config = dict(
    dataset='telescope images of galaxies (Galaxy Zoo DECaLS)',
    objective='flow_matching',
    norm='rmsnorm',
    hidden_act='gelu',
    moe='top_k',
    num_experts=32,
    layers=12,
    residual_init='none',
    muon_scale='match_rms_adamw',
    learning_rate=0.0037,
    nesterov=True,
    epochs=4.2,
    decay_fraction=0.3,
)
Rows from block 7 of a small class-conditioned image flow-matching model, named by matrix and row number. Rows with one number within an expert belong to one neuron, the router's apart. Each number is 500 + 40 x the weight over its row's rms, rounded and kept within 0 to 999. All counts start at 0. Numbers have three digits each. After the name is the row's rms in percent of the matrix's.
Before each expert's rows are labels from the 100 images, of 14976 (inputs lightly noised), where the router gives the expert most weight on average: "patch colour" is the nearest of a few named colours to the mean colour under the peak. Only what is clearly more common there than usual is listed. The data: telescope images of galaxies (Galaxy Zoo DECaLS).
# router: router (model.blocks.7.mlp.router.weight, 32x160, trained with AdamW), inputs 0-159
# up: expert up (model.blocks.7.mlp.up, 32x160x160), inputs 0-159
# down: expert down (model.blocks.7.mlp.down, 32x160x160, transposed), outputs 0-159

# expert 15
patch colour: brown; grey
router.15 085:551537511481542552515418496526581519506531457534484432531523478524505433516491510447490520470467476472511482541372478514508448481516480573520487460477522468508473468546555466492536402413503529513482525514490507495541519414442471573512485488490439538572574565522473550509539529484430501545534490525533372544406522467468478443469487484534497488507504497532461495433531478519423470534506524454488441464510447450448499486475524496434535486498523493454435449502492527511533530489449482
up.0 081:468531467529509453587460449504517431488566471530534508532490495471542476573507478547546435497541529581487527416558495525467484453484509638451481481565534485532456498515548540472506537468570494489463489437514490471494553510514483494449552588548472515488461508494453419472538492481477494515459487528560582481544452559510524554567523461541531521486477484596510542512514489486505539453549491472437534518468526523494478488527554505550515499509552552524459513585463449461486511519464415
down.0 081:471434438520514492474497526486523634491526470516470438534465506437559510447531624445443431574467518497520497490474429426539526497496486508507514490451504526548520540525521485488582510504449504523528497544498543463378508525514514557506547457508464492474456551564553556486456519504497523528501520494448490510489575423546503491406503498509453493507584513492472471561533495530552514544444518531488519512515519539491534557559495519448469519517457482582501532419544519507477513490497542
up.1 122:473557578478487495559428553465503490500512516521464650530479516455514512517496524501528494531485504555564542601473522456551551556522403531498494541465427531424508514471511500518487494481514522510535430499497455474507515490487443476610565508486492497562509474487555510486504509496472470508514391447530456542452470561446498483445459470458544530479505481461565464469466483413459513449525528522515517502482481515462512518471528518506463462468483496574539539540432501425508568502536544
down.1 130:517501568479466436516563480474472446444461532489478449471602499543533405519505453445491467489490505465519529413425537511472486520453541461537542513558474443468525605530495418521435475476488551531470512556483421458498493573510550456496498502507499438443511537466444529534486470506546492460463478494533511456511537531462502504530569538539515468489439542561496580460520527537543463486524456513494504491510483540451526533491505585474488480512529505520515510479615497569490414471456522
up.2 130:501518490586607445515489576540538578515545514560478542481516554490549495483494433523496522524595486481457489550507444501455468470460478483522457533463466523412461512531475500535484501450396548468522477482431515448507545502468494475464543491474528486526447432525538466497479467544491520537485484480463514519568483567487554478529449457471500501492461529540552485481414510542500474555488521461533590522539461532425465505480565460466498541547514555512420586509561498470452541498546501
down.2 119:514566520504510508414512486481469510487471464482457468548494493470471510512498452510568423495466520574512508445559567494551509521468462450524533567482426525485421410515503387540534483523561427489560469503556516517514516514524538488554449517528530509441497566464559476458464487483529486475508508548528566479407527462525478581474481501513513532518531445445496508459472482474591513446500467547456502411434500480453546481513467451568473520527544515534512498476559538528422539535500505
up.3 085:467447463584479476461520518479489515487518480521492518468487577459539530511487521602493526575468470537428418486481480585495494520439520484566474448521507490520496489523416610500472446440480459554518429522512504451504473434469475425509500406561524531492507481513494459474497554526474482523499533563573467507527535544430506467591555422391497496542499493399516529533549521495551505506531478468528482559469496457502465474461500447539552472510468490512483482533508503478523462492509489
down.3 084:521593470479581480541438495532409453531455479516454560465529440564607531509504525515459507487548466529566520569536529449511486475540429511463518497524556490507472435547503477522520545574549484510504499520550486559535519501539447428518479487427528528505531480538529478530521511424446533490457509426448558543504478463504479540504455516543497534485487490512566446466420474509428555515485499460545492427482522581461464515547457495495420484528490500539571487464478457485510524536464474
up.4 091:510447485483536436547512456416549478490534515476410495472457451551467479504535509565460418538529531546454441426564536514602517555474574517537492498533528492508460545551523483533496428537519480588480462472480488486385542563606470483511558499514509560524541488538494487522491523534488468481465495540480551464592458476441526534522505448494517533470469460475497500563493488517489509493474504455472451467474465501510455455508536458503576530548538451442557475475451530550513529480482506
down.4 084:542599585588529488568468468600486442560532500559506554446471438478564486486484519539512472546488511491551519526520426487479494452530534516489516532508470578539521543505419445470551525519429534455534457479546523445553446507519537472468511529484412455488443515495572499498513483492514571464511522521464493505475467459594580493498502471493525518487503443523498538519469416525471527475521447463537508485478475508530506530451479566513488478548461529497451519476601501424477527534522484
up.5 073:519427502473460517488482454481522528498536472532534550427501527527498472469481438516566499508492499413477491555582493498579468511474468478526522508509468566489495482546532488567542492596510529440543498503504454523492499548483544566556484416582551506526518471495492550560520466408473462505518559456546543600524499485520497470511549549533467467447492522448485442500460524535484461589467489506481480467463470438576532495450556443486434498535475477447486483451547495513559564493471423
down.5 072:564491524491474479462453489507500509485454505526549585508523508444454495553482503440483542582558509609520501447475497489441548518468498510467497459480566478511529483424475471453493590531547485494463501551511519498506519489512431457474552420509509467510488573494498445429456460543497536510462422500409427456586515508535467552547461476466518527568507472465491537533469426496489547472491477515482455499569513505513539475464439466467525472467550409544505492563480550468476460507567553
up.6 129:515487487476521589526494523488571562557441451464538519522512502498491545551457504437516525479531514544458510451544447496518438498512514462511538539496445527441533543449481551528451447520493463481513506489486544500482486522481462497556467480455495524542506476398527536498496594506565523515506403460454488475529534496471503439546553512545497400473491514435512411450445465563471495436554446454473545492501401524466481507596464507504493489565511487502517483460435473433506470432460542
down.6 126:491491501519450535446488491532609515443464522605537463488424558515485523504503568569520510416526477469540581544513450455451479479454511559523467503553525477476516463552498460481457530487505485558471515565542463510513516531467474494460513505526555559496498477502450485483439454461468515545572471489439459498526493457494530517514510513486533537543523466512446565477537507409494508453455554476548500455483503473553429441519496477494524513453489411383538469483577516573462526533453508
up.7 077:482483503477491451459487581440511510539469561555540501457477450609526506483479514544552476481480428537541446404543449533484545517374484470577513543524569460556592521522497473550443526481502474499591451487493455557454466438539505474500513501473507567468509528487506493535535505501543510485562464459514447509536545489572513560498415456442541514511465497525486470539474402500522548474455459488473553529506491444517474495496479541444515497493468502476537476504482511481499486460510419
down.7 082:473534480438540492537542457478485496510561415543460508472502518471485534488526586444478497522558536465518502443477550510569417485620454471491386496447403488475528524485544504529527438519470567482489516472488563493551500463519504465495490533509463518494512477500495488585476368536509482545499536551447515451513453508537507438519608541511463509470498513524561538514594499483420472547517481453462489495510446516502552478520496512487460479528492563495479467513525483515512511524445550
up.8 106:442520526530530529543504559514515400471521503494507477477474519501486456524470519473471466501520467421505481519583527518506515516491544497476495528549538493502447496465480455481482529445439522561490458553467481475470455506463438478481448564462498492526480518559499530444487463487471529522614485489448587471548506520521500489463448497489581466540430566577444617487594522463422485572422484501518454484553470427446529525549471482538580503466482508489464479532514428483518522536471507
down.8 113:475476447472461468426439501558458464524494482443520502484540498496452510524519420511468436539531563550458459490421476523494454553519435457530577554502478492518499484458540506507557472523471452524427483545466461506504504509539523497517535442486491499469564474549477507498520485569440506502532517559535495505508534544490473529543465481552449411570564401444548505461574507527466465492487451461471527587454541550487456519492449483553504522550516557570549500476438539571493465514526576
up.9 121:463523539501482450477492490506471526488547495560482467508450525574477513596494555527477544491486524514458536488541502495524484527478505467464473459498496515482553532442512552634483504400534530528508493588490496447514500498492552391497523552562530458537501477447433531470563465520470493461504510532577498525448513504563482455469491465451490473415487544483449477496483510519559474500505474561562411478573491507481581521516537524487496491424554521515476497459562485535530404424494532
down.9 106:479558511456541515557608422481482466456478499487462515476504531522391480534583529536522543494490489518483488468531440501521560499464494540560477492514519486521491523517448455455522480610463529469482490537508454411522527481570464503530505523414531565433461461497515452400484539498502543483464463477487509552547477511442514510520477502450508503520562486456536479447487499542592500511562487456503538443447513508548530454528566487476481520529511495486531454514551503480537601557450573

# expert 3
patch colour: brown
router.3 083:488524548517478507442502500501606494535542441526480429508500461515533443479557444502526489495444527440502485477418486519496509529497507556473532399490557486501504534555461489440526475507483552599505573519501632479499470526467519434497544491517465522542551560478476508508471470521481531477524515539562472506446519465514436471564508475500510491466499536510572504530455504517476463516519577412499466454524451411535448480528477527490561505527587490496512475455481435439535498583472447
up.0 097:518440477442480515452531413508518433471425512540486556447545524524515511550509487479525474473527525490464466515384548626481510490484485529571522517513429538477513547536545557444521496544470468458565442520568459468495568461504505521487438500511450506500504436477505461506478457441534607490484475529532538491477458563513446400503491499479545568506463504518504451558450532488459503543567528466457504507504507539516461488482519410543527514498524460481490501530569453563463491479530485
down.0 099:486504494441487552424481504484534489512519567468481527501583454512449544479461505527599502520494557536535450418523544529462555477512478485447499486468520472509479414507494551530515513444473515395452487509467518560545501517481503505509521459515516491486508517510551531545436514499476517478436438488480398427555470542435465532530574497513492555546515529496472501459509373484469520497457466424445544518547528551441481536512523554476521592494478538426489479428514493469501562472481500
up.1 113:547500505481558434502455450473454566496562545494527530442533520498433456474394476521482425484528542540552480474511460488542535512508579568489451481480529486523473467432529518436482503481436508438560536552522469514480573478521508398470509472433451546568459524474487499459499454489520482510490515474508504483505482483493592480514583448581539423494466485584466474500547504468490543541517501462494473438494510537512505477504425495519515539534525464472533493405535572494536547559530479
down.1 111:430469542460476534535479503482472483565455457477486495471514525480502496475421589531488520500572457489513505429519453519517460508565524463519534496497514522496525490545484501551526557527498461572499449441476487466519548494437508506511464552466517515398460505484587408422523493516542484495488412446496518529601551496515567474522446558452481510481496533525535493560527481487483552478536495448533598556546443559537499459568515533517487463507545475473547539525454515542395462499514523
up.2 046:473470463458506519494516474528501503509463456471454571455497519488525571504517474427510530523500427498480439485580546512490457559452638492521514429458468533489510472538515502458515449475442478551485419507474474481493425551414459502554495449491514539445416505435422500466500493460529496461440428485530599420540532493466508524502565467476525501527516516481481466460496501557439394476444556475478477512498517489541482459534475538584524518498551493445501471495480530521483522507507520
down.2 050:500515581522469515497484474498567518485525518451517469449447485507511528466483557513482556531513528445549560481393488471484568500562480554496566517478491521486474516472500479559549486473473559450507444443481516526486568507591510557404435550520512468520458504446533569476516416473515521450500442469530502468509497501559477537559512507452482494488490438547540539611490467407536493477536526476467492421516477532461536580513582493474468447468444500510480551462458485491510484487427511
up.3 099:525431599472568482555437452498511569477430476492501469474474483477488500478475509464496460495544491517405452481529457490502498550453432444501491526520527448496550482520531427491468469440532458486507557443616503500540466525535565449549516441583516498524520476506567464465481511521468527471483449508466514509514495498510539433447518552594479548503434524489474541565460433494472484518508487482461470587547497479470512504593507472414455425504489545495501498523549514496552444476482483
down.3 104:501484474471537480510520422499521471550539486471490361461531546485466480507515398445515437490587477480519503485502531492518498489502499517471516532568530520516541495493458582525591517438490529470464515473513461468448515453532543449474491509483463528486539550492495511422588582553509549544442556511485469520441478488429472463492502555549522514520526410555514511531503488542531520523473525464520482436461506505544582500437514506502488502490532464474576591435473482459468542423450521
up.4 101:446478554508452461493439426503547529474496524562547455523480582576553482477477402429544487563446509502478494470486512520522513488455496461543460530499486556474464549454482408501507514509475488502517542489592542561561518453428494530509449454530469559501450442464530494495486558545520492521505482514481509552489550547490504507443539438568501517503547496522464514478489558597468464480505485446503495461495520517525508466487470510470392555509547520517590465524472428476418480446548476
down.4 104:579524513472545549463469440491445509548437480405543466458543436464457479442499491487478507553517434521484505495502463459446456496546555511550489485473525455524559418508464452539469400559529442459482473509417457435509498490509583583476507529476478490465468554452430470469561528486541488513511445533529490511458428524447465486515459426505537483477506483572499483498472529480557560481473516524514519520522477546518547507495498537530563466508488471529409478413503532459508459538554519
up.5 092:430482518487510542502502584513444539549500478533519489591546523454513442430508522500501513459525522512473488506508436457496453546411464457475488471476556516573515552450448521573473499505503469478481468503512502436476500502566507474458428470467456445420447513489478493500601563549458498448511488497480526426507488538496557518463548406472467494566447501518462473487452466460525466410500487520454469477567461513567491488424485446516506553498545508463463546473516558462491567570521499
down.5 090:410498473497498536488481448487575454537529526483505498506509552446502463457491421522516517461525517483486471538501477503545522490471521574423481465501464527472545461518556528580549456444470452461483472547536477572529512490465522628458537553488483539526483436497538525443458485465506499458514507490494493504473470550480559468519456580484471514496459427500554497552546484561507570523537506500444442635479598455470472482558529557481528489555456471465482467483482519518538467485570473
up.6 112:503575521517522496437491510522432450519520492507503556503481506422483498462468513539432514464489473497488476529539500525452468458572536536540490451454585610530466519549520461541550504492477524530458566510400488491504458482454514491540461514479507496518524559537641490439519467544542497499517467495494541478462506385549518461505458518517468493445476457494496446525531530449478523498471461465520444504463462406454446477473505589593494546514487510585478508483492574466510489509533496
down.6 115:526563482501484445525556565520499479504471515447485549453507456497542524451540542519544473437481557503575510523526526543537489519457439529516502486437564501535570462476513489462493462472488484473467474491482478505468427530513467467484545546495573512500489538453382459525497545497476520490527428437518471545501481514509539546564496406496518443491488532513522506489605510449498418534473516499555496460465515529486458543562440478536512371579465494508489478474470539560567426453496451
up.7 115:487491520595505521562476539403407481508462441510512479535504518468552476482537450507477445472512502477565498484478577513466492508442494432455477477565445485515535484474590434503503426475511478514544477537540545515519496519522503452523505519550509588562518465489483473486515493461507559450526504469491500460444471538524532517555547458464564377468533486534533508454524467480518490486522431456509477509412460498557513510513513549547480486455519509536447535435454458463495640495521510
down.7 108:497500500457446527466492508587525580527504502452458487470556537538470560522455539469524475467522540482470451479481456576487450488607569499456446486451481504474412478582468563492489426498458456439534542563487487481491522510469485478490486539539502439452519463485473455436543500504468460510569483491504523503531451482527514491535446454478440480495543524449526562498528468524469555498547585569393503506524436537489444508446561522521469527526445469473512500555490542483498504481445412
up.8 094:508465431493510526554429452544515527513507487543513466492444482478517483579444576516506472533443456527509488517621474425491466483493498497482577529502477593539560548525554472465551531602514449419494458477530455493551540496454551496498480556545523523470506461559528494537504478483548452563425506484411553489504520445529480494473514472494501491513518440509526487535553433543574489498551542513516465493493526476532501587480497488583441515515476502450535558520426498444495493487477536
down.8 094:476457561426533493464509457561552540463468448514472515504510468495477520536447548436441542433526512554458514525432481468497579503552430487524425475544488443507448482508517412502489521510437511516565509497532465472526496487555502503450504520467468525415534477535532523485539520484410554515562502511525489526455514600483499547501525480554461513526417466583496541547449499425486502468511459517553490476520531477530483518508508552471533441502548524587495529585483558454512464410487488
up.9 116:457608492529512516580528514489519543476487492523578509476452487415500514495426508566495478473499531500502457574545464505533462481459482528487501418505501561456541535526491444457467568486487496553535550552505545599542552550544490438432481512430482477510514506496456510535435555517496520465423507458500498589528498505439536486462504498542502550491427528458478513473465499561456469575435523455507446518573484572521492503585487474495481574533471486519563501475495553476466496452476518
down.9 111:525441467454501512455526485495528490514488484515585496466468472560507468504537452492492546569475506503554434491494474524515543522505486493491481488453487487547509513493480533494539493488480529482535468476451465467509430480451430508431487459528528491471503508538444493453588435465456483432548509612451496523469541522587460490470573555432492514481616555532494454493474505451457648481544510461512529506523602444460525540477479522517515437520507550469447494469543456499542447512507446

# expert 0
patch colour: grey
router.0 271:481498519477388478516511488477527522530458483440561532526490513486467579592400525539471464480488414527474516467613478558545512477498501468447476487449513502486465516489509515588448504500491450382486443527465534507525549531501551498515519539499486501460387470516443503543505471500454478470486493444488589493570545554487587522512540473531487478487492510514433513489563517508462517516442565500448490525463414552501531512508516479522448538530490548486491463438476516458462542496517524
up.0 093:465526515532560478545491469451582520463452531543513481446591429501517515473517540483536484479481462571527479467505538476483474522509438476548517581478522486500473499543512520502524494494472461525568520550508495525447491458540514490419456477457389536513516501397495464492421538503559481503508513517475536532479467506462406528513566545459479531494438467483511487486503435520500574455497498495510494534552472469534514494455403473492438519376518450406518493531502525534526487579508421
down.0 080:538432448519470566457495473552438467465493530496458445555420484563469463482459506458554463422516492444472568508493458453511532509525555508505496484510482484515535469493479422538517545521520546498507496576475447536468470515442464470514545514575515532492466544472529471534513500514467478447542424519478496503567528456428565433554487458526541516445559535455522433466448548445500463511465475509548454513501517504476483497492488480464566466577425530461446535460436518459573575433524537
up.1 080:514528503501517547562550531472589471502503473457455516487509465484555495469494439483448500457471445531483457515603532514456517561477533547482512542466485464504422467502512542472502477591480507471502418502575466498504493437469492495466482488488480462430508450450485475584484478573515434485474532492548489505519443551479568485515475600445511471441450487450458531566506472480492486459506583490462498471525521451442514485479588515492541461575568487468494495447553479587564525554484530
down.1 081:490460523474485486493503499502375491520506535514533470539463477490378504495468498486486490528547502485517580503432499474559508454462505466409466472524526540472574506485464478548495542471516482520482567455504531514512498593530454459462516500504435546563438488478496553437485596485519567469538545535424538500492552477510533541538524476544569412479534482525574540504533584505506428564522454499509510521534451469513488506553478511505567517424462491503573527491452497473491440498513441
up.2 089:557517526560573524510462560478507505502529455514496490510454525460502460488504507537489546484503493487523452518419551541468544488491514538455553486509518537402465466502463507436565455478461454557585475545486411476408455495495518461562521543470546495481555593539554498482496497475397454431526537505448473461450492494485452506432467529427506468449589489484507498479504512460540519470542500455406498445560481503437528499483465476437496445458484485521460454527537484507558473516560493
down.2 098:493433519442421463482501508593472527461451566452487487455549437568433510481465427493556532546495493501524582484537443460503549494513499514574461524475502518566498560513499510580493549529524542499491505501512577518529501505500488462469471512543473524454448478500493454528507496503589454505501467468492528580496534527482553520547456446548473449524384519538462479452479501536570522541457487486553430570444497462525471512491462491476542546557511506419538494511528440562493531436464501
up.3 110:501393556526402548544456502509508482527451460456490540566444486524425592553526446501507558468525465474489477508598522541527501466478468473492477534478500493426439490576464491530475530565495522535495488518508542501515616539451498515512507515482461503516503502454533525497550494483546511505539491488526469474437566481504469458500418540494534470458480515459499555562461498394486478455491499519468500483493564468494521478520470433518496507553508488492447444492462552403437548478507595
down.3 106:456504400489555469489511454438490482475523562544464500482485512483501458530494521460498479552516480491539502512479530472483462506506622475503475492537482552566645518544444515437540481599524447460570561477491486540518459519504527385431476503501532525535484467544530503522495466531455528508531582506468474529515458499509532509511480501422452486531522463518511492473535536577465525512547530567502521492534501502485485509527488452514546442482540461508509482514605461496550437567438429
up.4 086:500546522552448500485497452530461423470523498460534519496514513502532480466488461500535526551530480463535542498488518479494505466486522479537465454519493487430538514594516434459602535507543502502491494475582486527450568481423593508455475502493487583552516443421460528535545456456559554432529528401537576413440493459553480529435460481467512514457539485474516542447530482497520434504476573493474499459508531543490444496488491456451526446491461498570507524567474479566540478489504476
down.4 090:514518496526490484527473464549479464516473546569506381545524479528503582579520482529497540474484492559463433531512535566513516453462482513364528467486518489574534476452493536477529518511501520497534509518471493459553439482604420527529481459493536457426491553572554456463488481544439490502491475551503446535459506476450497458448532497475469491580450516483533506528494484456513500523467382420501500503446492443443484464490485455506533552525488532439500550543546545488507497520495460
up.5 102:404491474471537617544502534496463497462531494545519534532420488499559491465481449513460487444439513481465483543517437487479485429471534503566500442491462469528421443415417495565472453453544564438524482442541514546563419532517517475504515559513501540478497440566559474465545444494480527452493505557494510553543504496543502486513459530572538560509519476490489483490522461514455522501526485469524465409561479471509564483533465499521475479496492536538478509568476519447431556514466468
down.5 097:492504455550428448501544509452557460538493514418490508468606493448401494467497550477475495522491491450537555477421552461585492507485527491473446511462499562474566522487541461501479519658429470496473484515457513504452485509441528487466542514505411475452527475548506507537501567525488499503501512497484491495508472473483435465458448526531519416473502515452462509531513465515475546446464500557485447517481570610481585547512500508457514514519461482475550492515542468550510504497524535
up.6 087:496557493515525476531446515476413481501488466559535596472605526566445581511417562488441515523524469447537489498460530481502501527577553485500457468485464446481491515506500521509550428528488453492543535460450497540552513491505497528484536417515476510487479514484562466500516493480531551493550479551440531479486576462500553538514537508562500525531455435484436529469468495437549532464423510563506523521541457487496474470546549495579528480469465423413472487578544525436505494523468528
down.6 092:480486486461484522473523494438587501450582516437566445416496514540490467466510498494550461519532498479526535520604501393466540551415494481526599584510593509490528519529547461478473512515524512474481433556565514494468479490512493495471492477450469553504507506466466461503484507514512489475488507477485419560533434525519519552451456510487451488434520589540495417510507577437495463495541500506548516488525514516474538434523469557478477547485561578474560483493541498462513461503538527
up.7 111:520399510429505492523525512490495462512455444505516480555544480476435480552510567435453487486475516522517507496475542543506586579397487502499458560526499493491456375488453513519465421361529532510442472512481465545498491467496517563496512486578519498535546519469457495515462475483494501444487479496528425460452527504435485489444537532502482511456526429425477502507458500514492529460535507476489479497482543544502489596458502464558435466515546543466489565477485475515578488453518516
down.7 097:562562479530511569462445476561502500444536516425464535469478533498469528470462413543513465533466508465456429507476444499585505439565459490517567460435497458515497543484498525453521581572459435520497485455415492454435480531443486463487472448392438512520482498500517467448482524537529511553495540450481585469482469482513474483511511467480453475568498552549480532461501480547541526491456518499487517464515488445493474447499555547451535526471491517500580461419542487515468501487431534
up.8 115:543548490530546544488437477499475517438553450613457413481518480496513524485422525481512510458472486468513390500463473451456481496527473500568496497536439435545501505521458392519510488487582449507471441502497465545529495457469480492508532442503588474419516549472460472529536503475524471530502453520524438454517474510503428543473511397479553483482585546534487577531523447462536544560460529465491477547500513498544455499521542528523461547479458530543477526478571507500496459485501472
down.8 098:453439469467417468540511552541479490508515518506550491476491504518455450465551499437452533523466524456548518445502456470536548434505436504461526552480519529454530500484449558579565519487447557500557525500461481495535560522453506510538432508485464514481527557459488576434532498498564512520507494482495464507474511542487522489444468550475417514513481580495561439466502550466416540477443496458511551413537445502445453436458450446572540479510466566492495510430452540462486503572494516
up.9 098:436517444475444463479500509432450527444460446542528495420459501477545453484535510462536437437575480550512534491490527510471408467487525535485492508438520504553617484468523557493514527484519542514470505503526532562413536526514483437483444524496458543509539456488548479453522541489507513456460509466534560487532486500476537459492513566473503482423444460484556510543512526532450412491535425524494513469528525585539562429540440437488462550526497468498533557452487466496454429522530494
down.9 093:531524484552527581557508467516434505449534533505487467546459485483485525524542489498495540560504505391446505530505505565469492496483495438543541442535523515487527499492467454486513449523485471502452576453498463484518507473523479568496440458462450501454503455469543541513412455517434525450466477455396492588521536507522449493593517481554476545515474580520489494561468513471506531456503602507498548494440502478497439505437523497460502498449503569501419475548488549533531586510474561

# expert 14
patch colour: grey
router.14 103:458444516511497524464414524432576543535543476514585456537511459518533479441536513509557462515507573472500493461560487472469542492408515529522407463512507469465478543466592518467491447496551495561522494479520561501481480513461504517457508535515431523533459488458537505510508469516469520476479513454521578422416438440441433466524532481443532449558491530492496529492520511464540512542558540491542470435515504464445595520567474525497446423488563485546468480485485523555450484464506504
up.0 093:473484563547405510549544568561441449490588466520472514503469607528550452481511413528495544518545515542515526524467587455494515496456459428478483434504509497509481492469516478448477529555481454536432558522481454491531539471532559559511488452417471539483466484489510542513491487458536517453558531482469457507576508546488553572473536485430541455482540539473533465520538485470488462521488489511514482553464459499461489546559553495519501517538437548479553483415480435484505434461470471
down.0 088:530546483456522566476514467485550463466521463461465437558546545437467533523463519489503472519457526485450496495506401513532521446551511582467547488477467516534524505457421511539488544448511513550455532522481452510466485466508510461542535490532457417514456464482559373516472504499452447501492521524557487485443461480509584411503409573422498510500514481476506519480551558538494418526465512477508434475504415490500484510452436512422528537473499538444479520506550460494517546551487486
up.1 115:498447527488479572516564497452439466460500433545570506547515535501495504482488518470533478454513515537484459513523489532462525558423508523475554553442463558498466526480474451545421462512504613474419472447553477491489472467456505418528487487520491564433503437588509516534526493508539481447434530501539497542537584532542548524484474493540505510498467467506494455485497504484476500527559555487468448463532578566517563554429527534522454515512550532466558494500532439507504603503528556
down.1 105:534569485574517560502451492463475499481511436481521453378513452553486467504481576612513545480536444480539555502521462501433495438521524465522559555524559469481499510511517498518529517545537469419517456515503553510564565462579465522526524485468473561518439539528498521554512587460510499536500478461495505471522482595481459505485495538439527471526499566473485548515459477548505475461454510445448560554581470495497512541478481484488565551521554437445507462483506502465494533551456518
up.2 098:520528530510477512479533436457523476564468526494548454487506531542458556429475518504525444519567512491489512450453542456562449497546544485457523552515560516519524491525494550523484496564513399498470482501468454426489488461543509485365432514502486501455460492516465486542432518482423520524491475578481447493461489508507458554508522562490489403594455449520503583547481523547488475458542425487492495578505478470486522491537507501573515497467530524501513523580545484493558574503528562
down.2 103:500439491461464470503479475564505480513517462548503515496529500414515525551525499531501499538490427499494571480556589545464457588460430540449549521550439556478468493466534509517443453517541480484520443463487470545503516522513567479521510488516565547507531495495481529407382551481514496501446592486488468550419491487519533551505517485490465486570485601495507527490485508468529536470505460467459549466548519509430507479511473432538562494506480462471540444462513479595481435458449469
up.3 111:537465504521492485460444502476528467464504472481449495469468508498468492459529501489544538490469432457509434487464467524494513468458466494507515429461499462527551480566391552573506427465503477484483480497506486520474484468523535549424502409531510498537502466547450478522522451462546482507562504599526561541567542527541454503501515540446540450519416468430486461481512453559493547506513535514576479520490551521570436458497448496496524520580461550514464497596468575551598470466499508
down.3 120:466451549515528545503511509520487526462466429485521538493557527497524564566478500518474426495498493528510504464481546495441505550474570438535529532525491496495454479500545463482419470570455455513499508546472556514430549546451557548550447522602503531538475492473438457539525511511434483498529522484467459479460481473470473465483518513540517539503572558591442478520439527613491532543467512534498493509519512476465540475455465576566499538592495437460489447438462464431552463517451487
up.4 091:512518509533527587522466474463565503469509451453510464423485491597585467474482561552523526556539505481413500501562477488542552546440464514476472526560514520514542567514532510457478460479487521496524478509494493415516506489517510472505526468551508571555489462476489583510499450475446477512553521515473455542438498536468461567507507452492487528519462524499514477532498471483459601468472566523504575414501505514533553453459520483511489493520564449477398513459546396509473438534477438
down.4 085:517546499548361482470496521529437429522450464538522478509533431439465487446456465517536491454516512511435530528545505559506484469423463506513461524400406478471543454475486512570550457543506501478482582499480456485480494516493476494531377510553551550525537469518503548557474523475514492511502449487509486540536470454472492501579512506459582467460483494499525488519492450506549487545547552569489485496421520455504415550439508505479525515548474531460536462552513521523512531518532557
up.5 108:500527524544505561465590491475480501456527542512539499463512511533465504473498538473528504467481451526527542483472556515538506424544483517521443518464472502460563508504469536523448441552533514448406508467450401443497453506545547529487498480456495543432455519473506461549530546481488490514478501457523526464529470443488498532504558476489508558465419616476484529494542542497555439532487497444471400503420475486485421487495534450410588470487419448447431545499509492470532478480498496
down.5 095:475513453485489502391503453509525474463461482470474540477493527431547502537494498523486485533540539470472463467515490561495474505530478546522432510519486497488437523421544455565521487444491516566456552479437513493495495503474484486519515563426508536419446531453535546453503477545488443445496533548496457471521523593420435503497535523490525397466518531528519498490503418581461477453540449583454568444521499489512527465461480546440456450540536521545500498407557566477462511478493525
up.6 082:522531462521532519476520501523486499450523451530499484517469473513571546509542537560482465446475527500528486428637464417542536507506502573533477476406467481549506456507421481573524466496498546363425554537436465567440519513439556530463464460515534533503430545508488516524453546552504520494472497515508502487432532397512525474516491489492470558523534523442474506468555532544465464533467479471518541505462488520523533472567534507421499531503502486537530477511450516449524498537528469
down.6 072:425442540531531498481513523531446511536405527501461479534524529529527502494457459457482496494503482479454529466434507620537498495469501460524562495452518472530445548519567454582534515489551541522473461506513516483525483477544499557497519477500517420493492566545543504474537468541456479559499487498505476541562436524472479503506561552569572472493514481475515458519491474569520508368550581530502485383513493439513530411522446552503453494490499457506505427521531526463520513448474465
up.7 105:490528478564583564466523478506498511450448507514557498503503560442477546545529546511440475472532553539471488503478496521528635447504452567506521539499553520482541477477538491517472417488558513424447523490495511516522532540476482482516457538532517554448501448488554494578454482469527547512473499470550508415533513539407480481497516462514543540516408502425471449573544553439499411462470498521480494534503457480450468537483546439510524479473539495461495556513476504492507570415471528
down.7 096:432452522485461473500481472425528536475479489515441445485476533583509505553426554498488532530449500472515440421508546487586441492505515481488507456520505513520483482460448537469507531487478503526455492470494486532456476518553505483525458417496559526488492475544508513479550542508484443508437580437491521535470500496507459505518519482529476469418569563497524482428478462501400569608489523507549538469512546511476566423538522527493491483444497448580503482483536522590546503613487518
up.8 099:492596444557482551483556518552504452530509474524501442509516508518570505469515408496551487483554469475503435468452499529567484466477506464393449545482489520512559495538560561476488500580472489554486523466542467607476512445507504448535515511496465602498518428467538482484446480464489505451480520473438483516470523531570477508486460500578417524451462459546487499485497452466474458498433576561502472456566471472416488482514541511519516483485499434454508504470487465484480439513499455
down.8 099:454502473439552493573433417467486472535585466435491539507452429519530435532487493464483486538525476520500479500527516516486510461466477567483530562472515538483502563415515492521533522466489539510525455574446509474438438471506456501536478515420497506552531505450462549554530519523505515508494497512466501537429428463433504482508434569439494499587554513527567490470578507520489420509530470462553535459514548569495427531466553382519535483536456538513512483526496495522545497476514498
up.9 091:500588491486449538530539461501553553460450519556513529501531540487487494498520471470485461541457406528511517570520421526513497491499602552498538493481451570465510511423484428474500482536488492457574510443517496526429493479484435443541509522512483521529491544512467494473462541526477477459499474495496526576534511441495578517510473536580448568488512535520464598561494482458505498551498542533466493533542459552474435514494447431513503537562468454530572552447417487483557450488540465
down.9 089:500494484464482519515484468496496526511479496450508560498408535529515447458413475570426495490444583494453505482556464507453489484515514500445560460489478443500439501492428544451496506529555500447459512494463476534532453438497536549513500481498484509466508458561501502500574489481492495471549457538478493474481485585499477513411410440445529437539470469519570525450517438542436502508523514514399509549534457514498506456560570536613554483514472501519487433552467447542494536467545475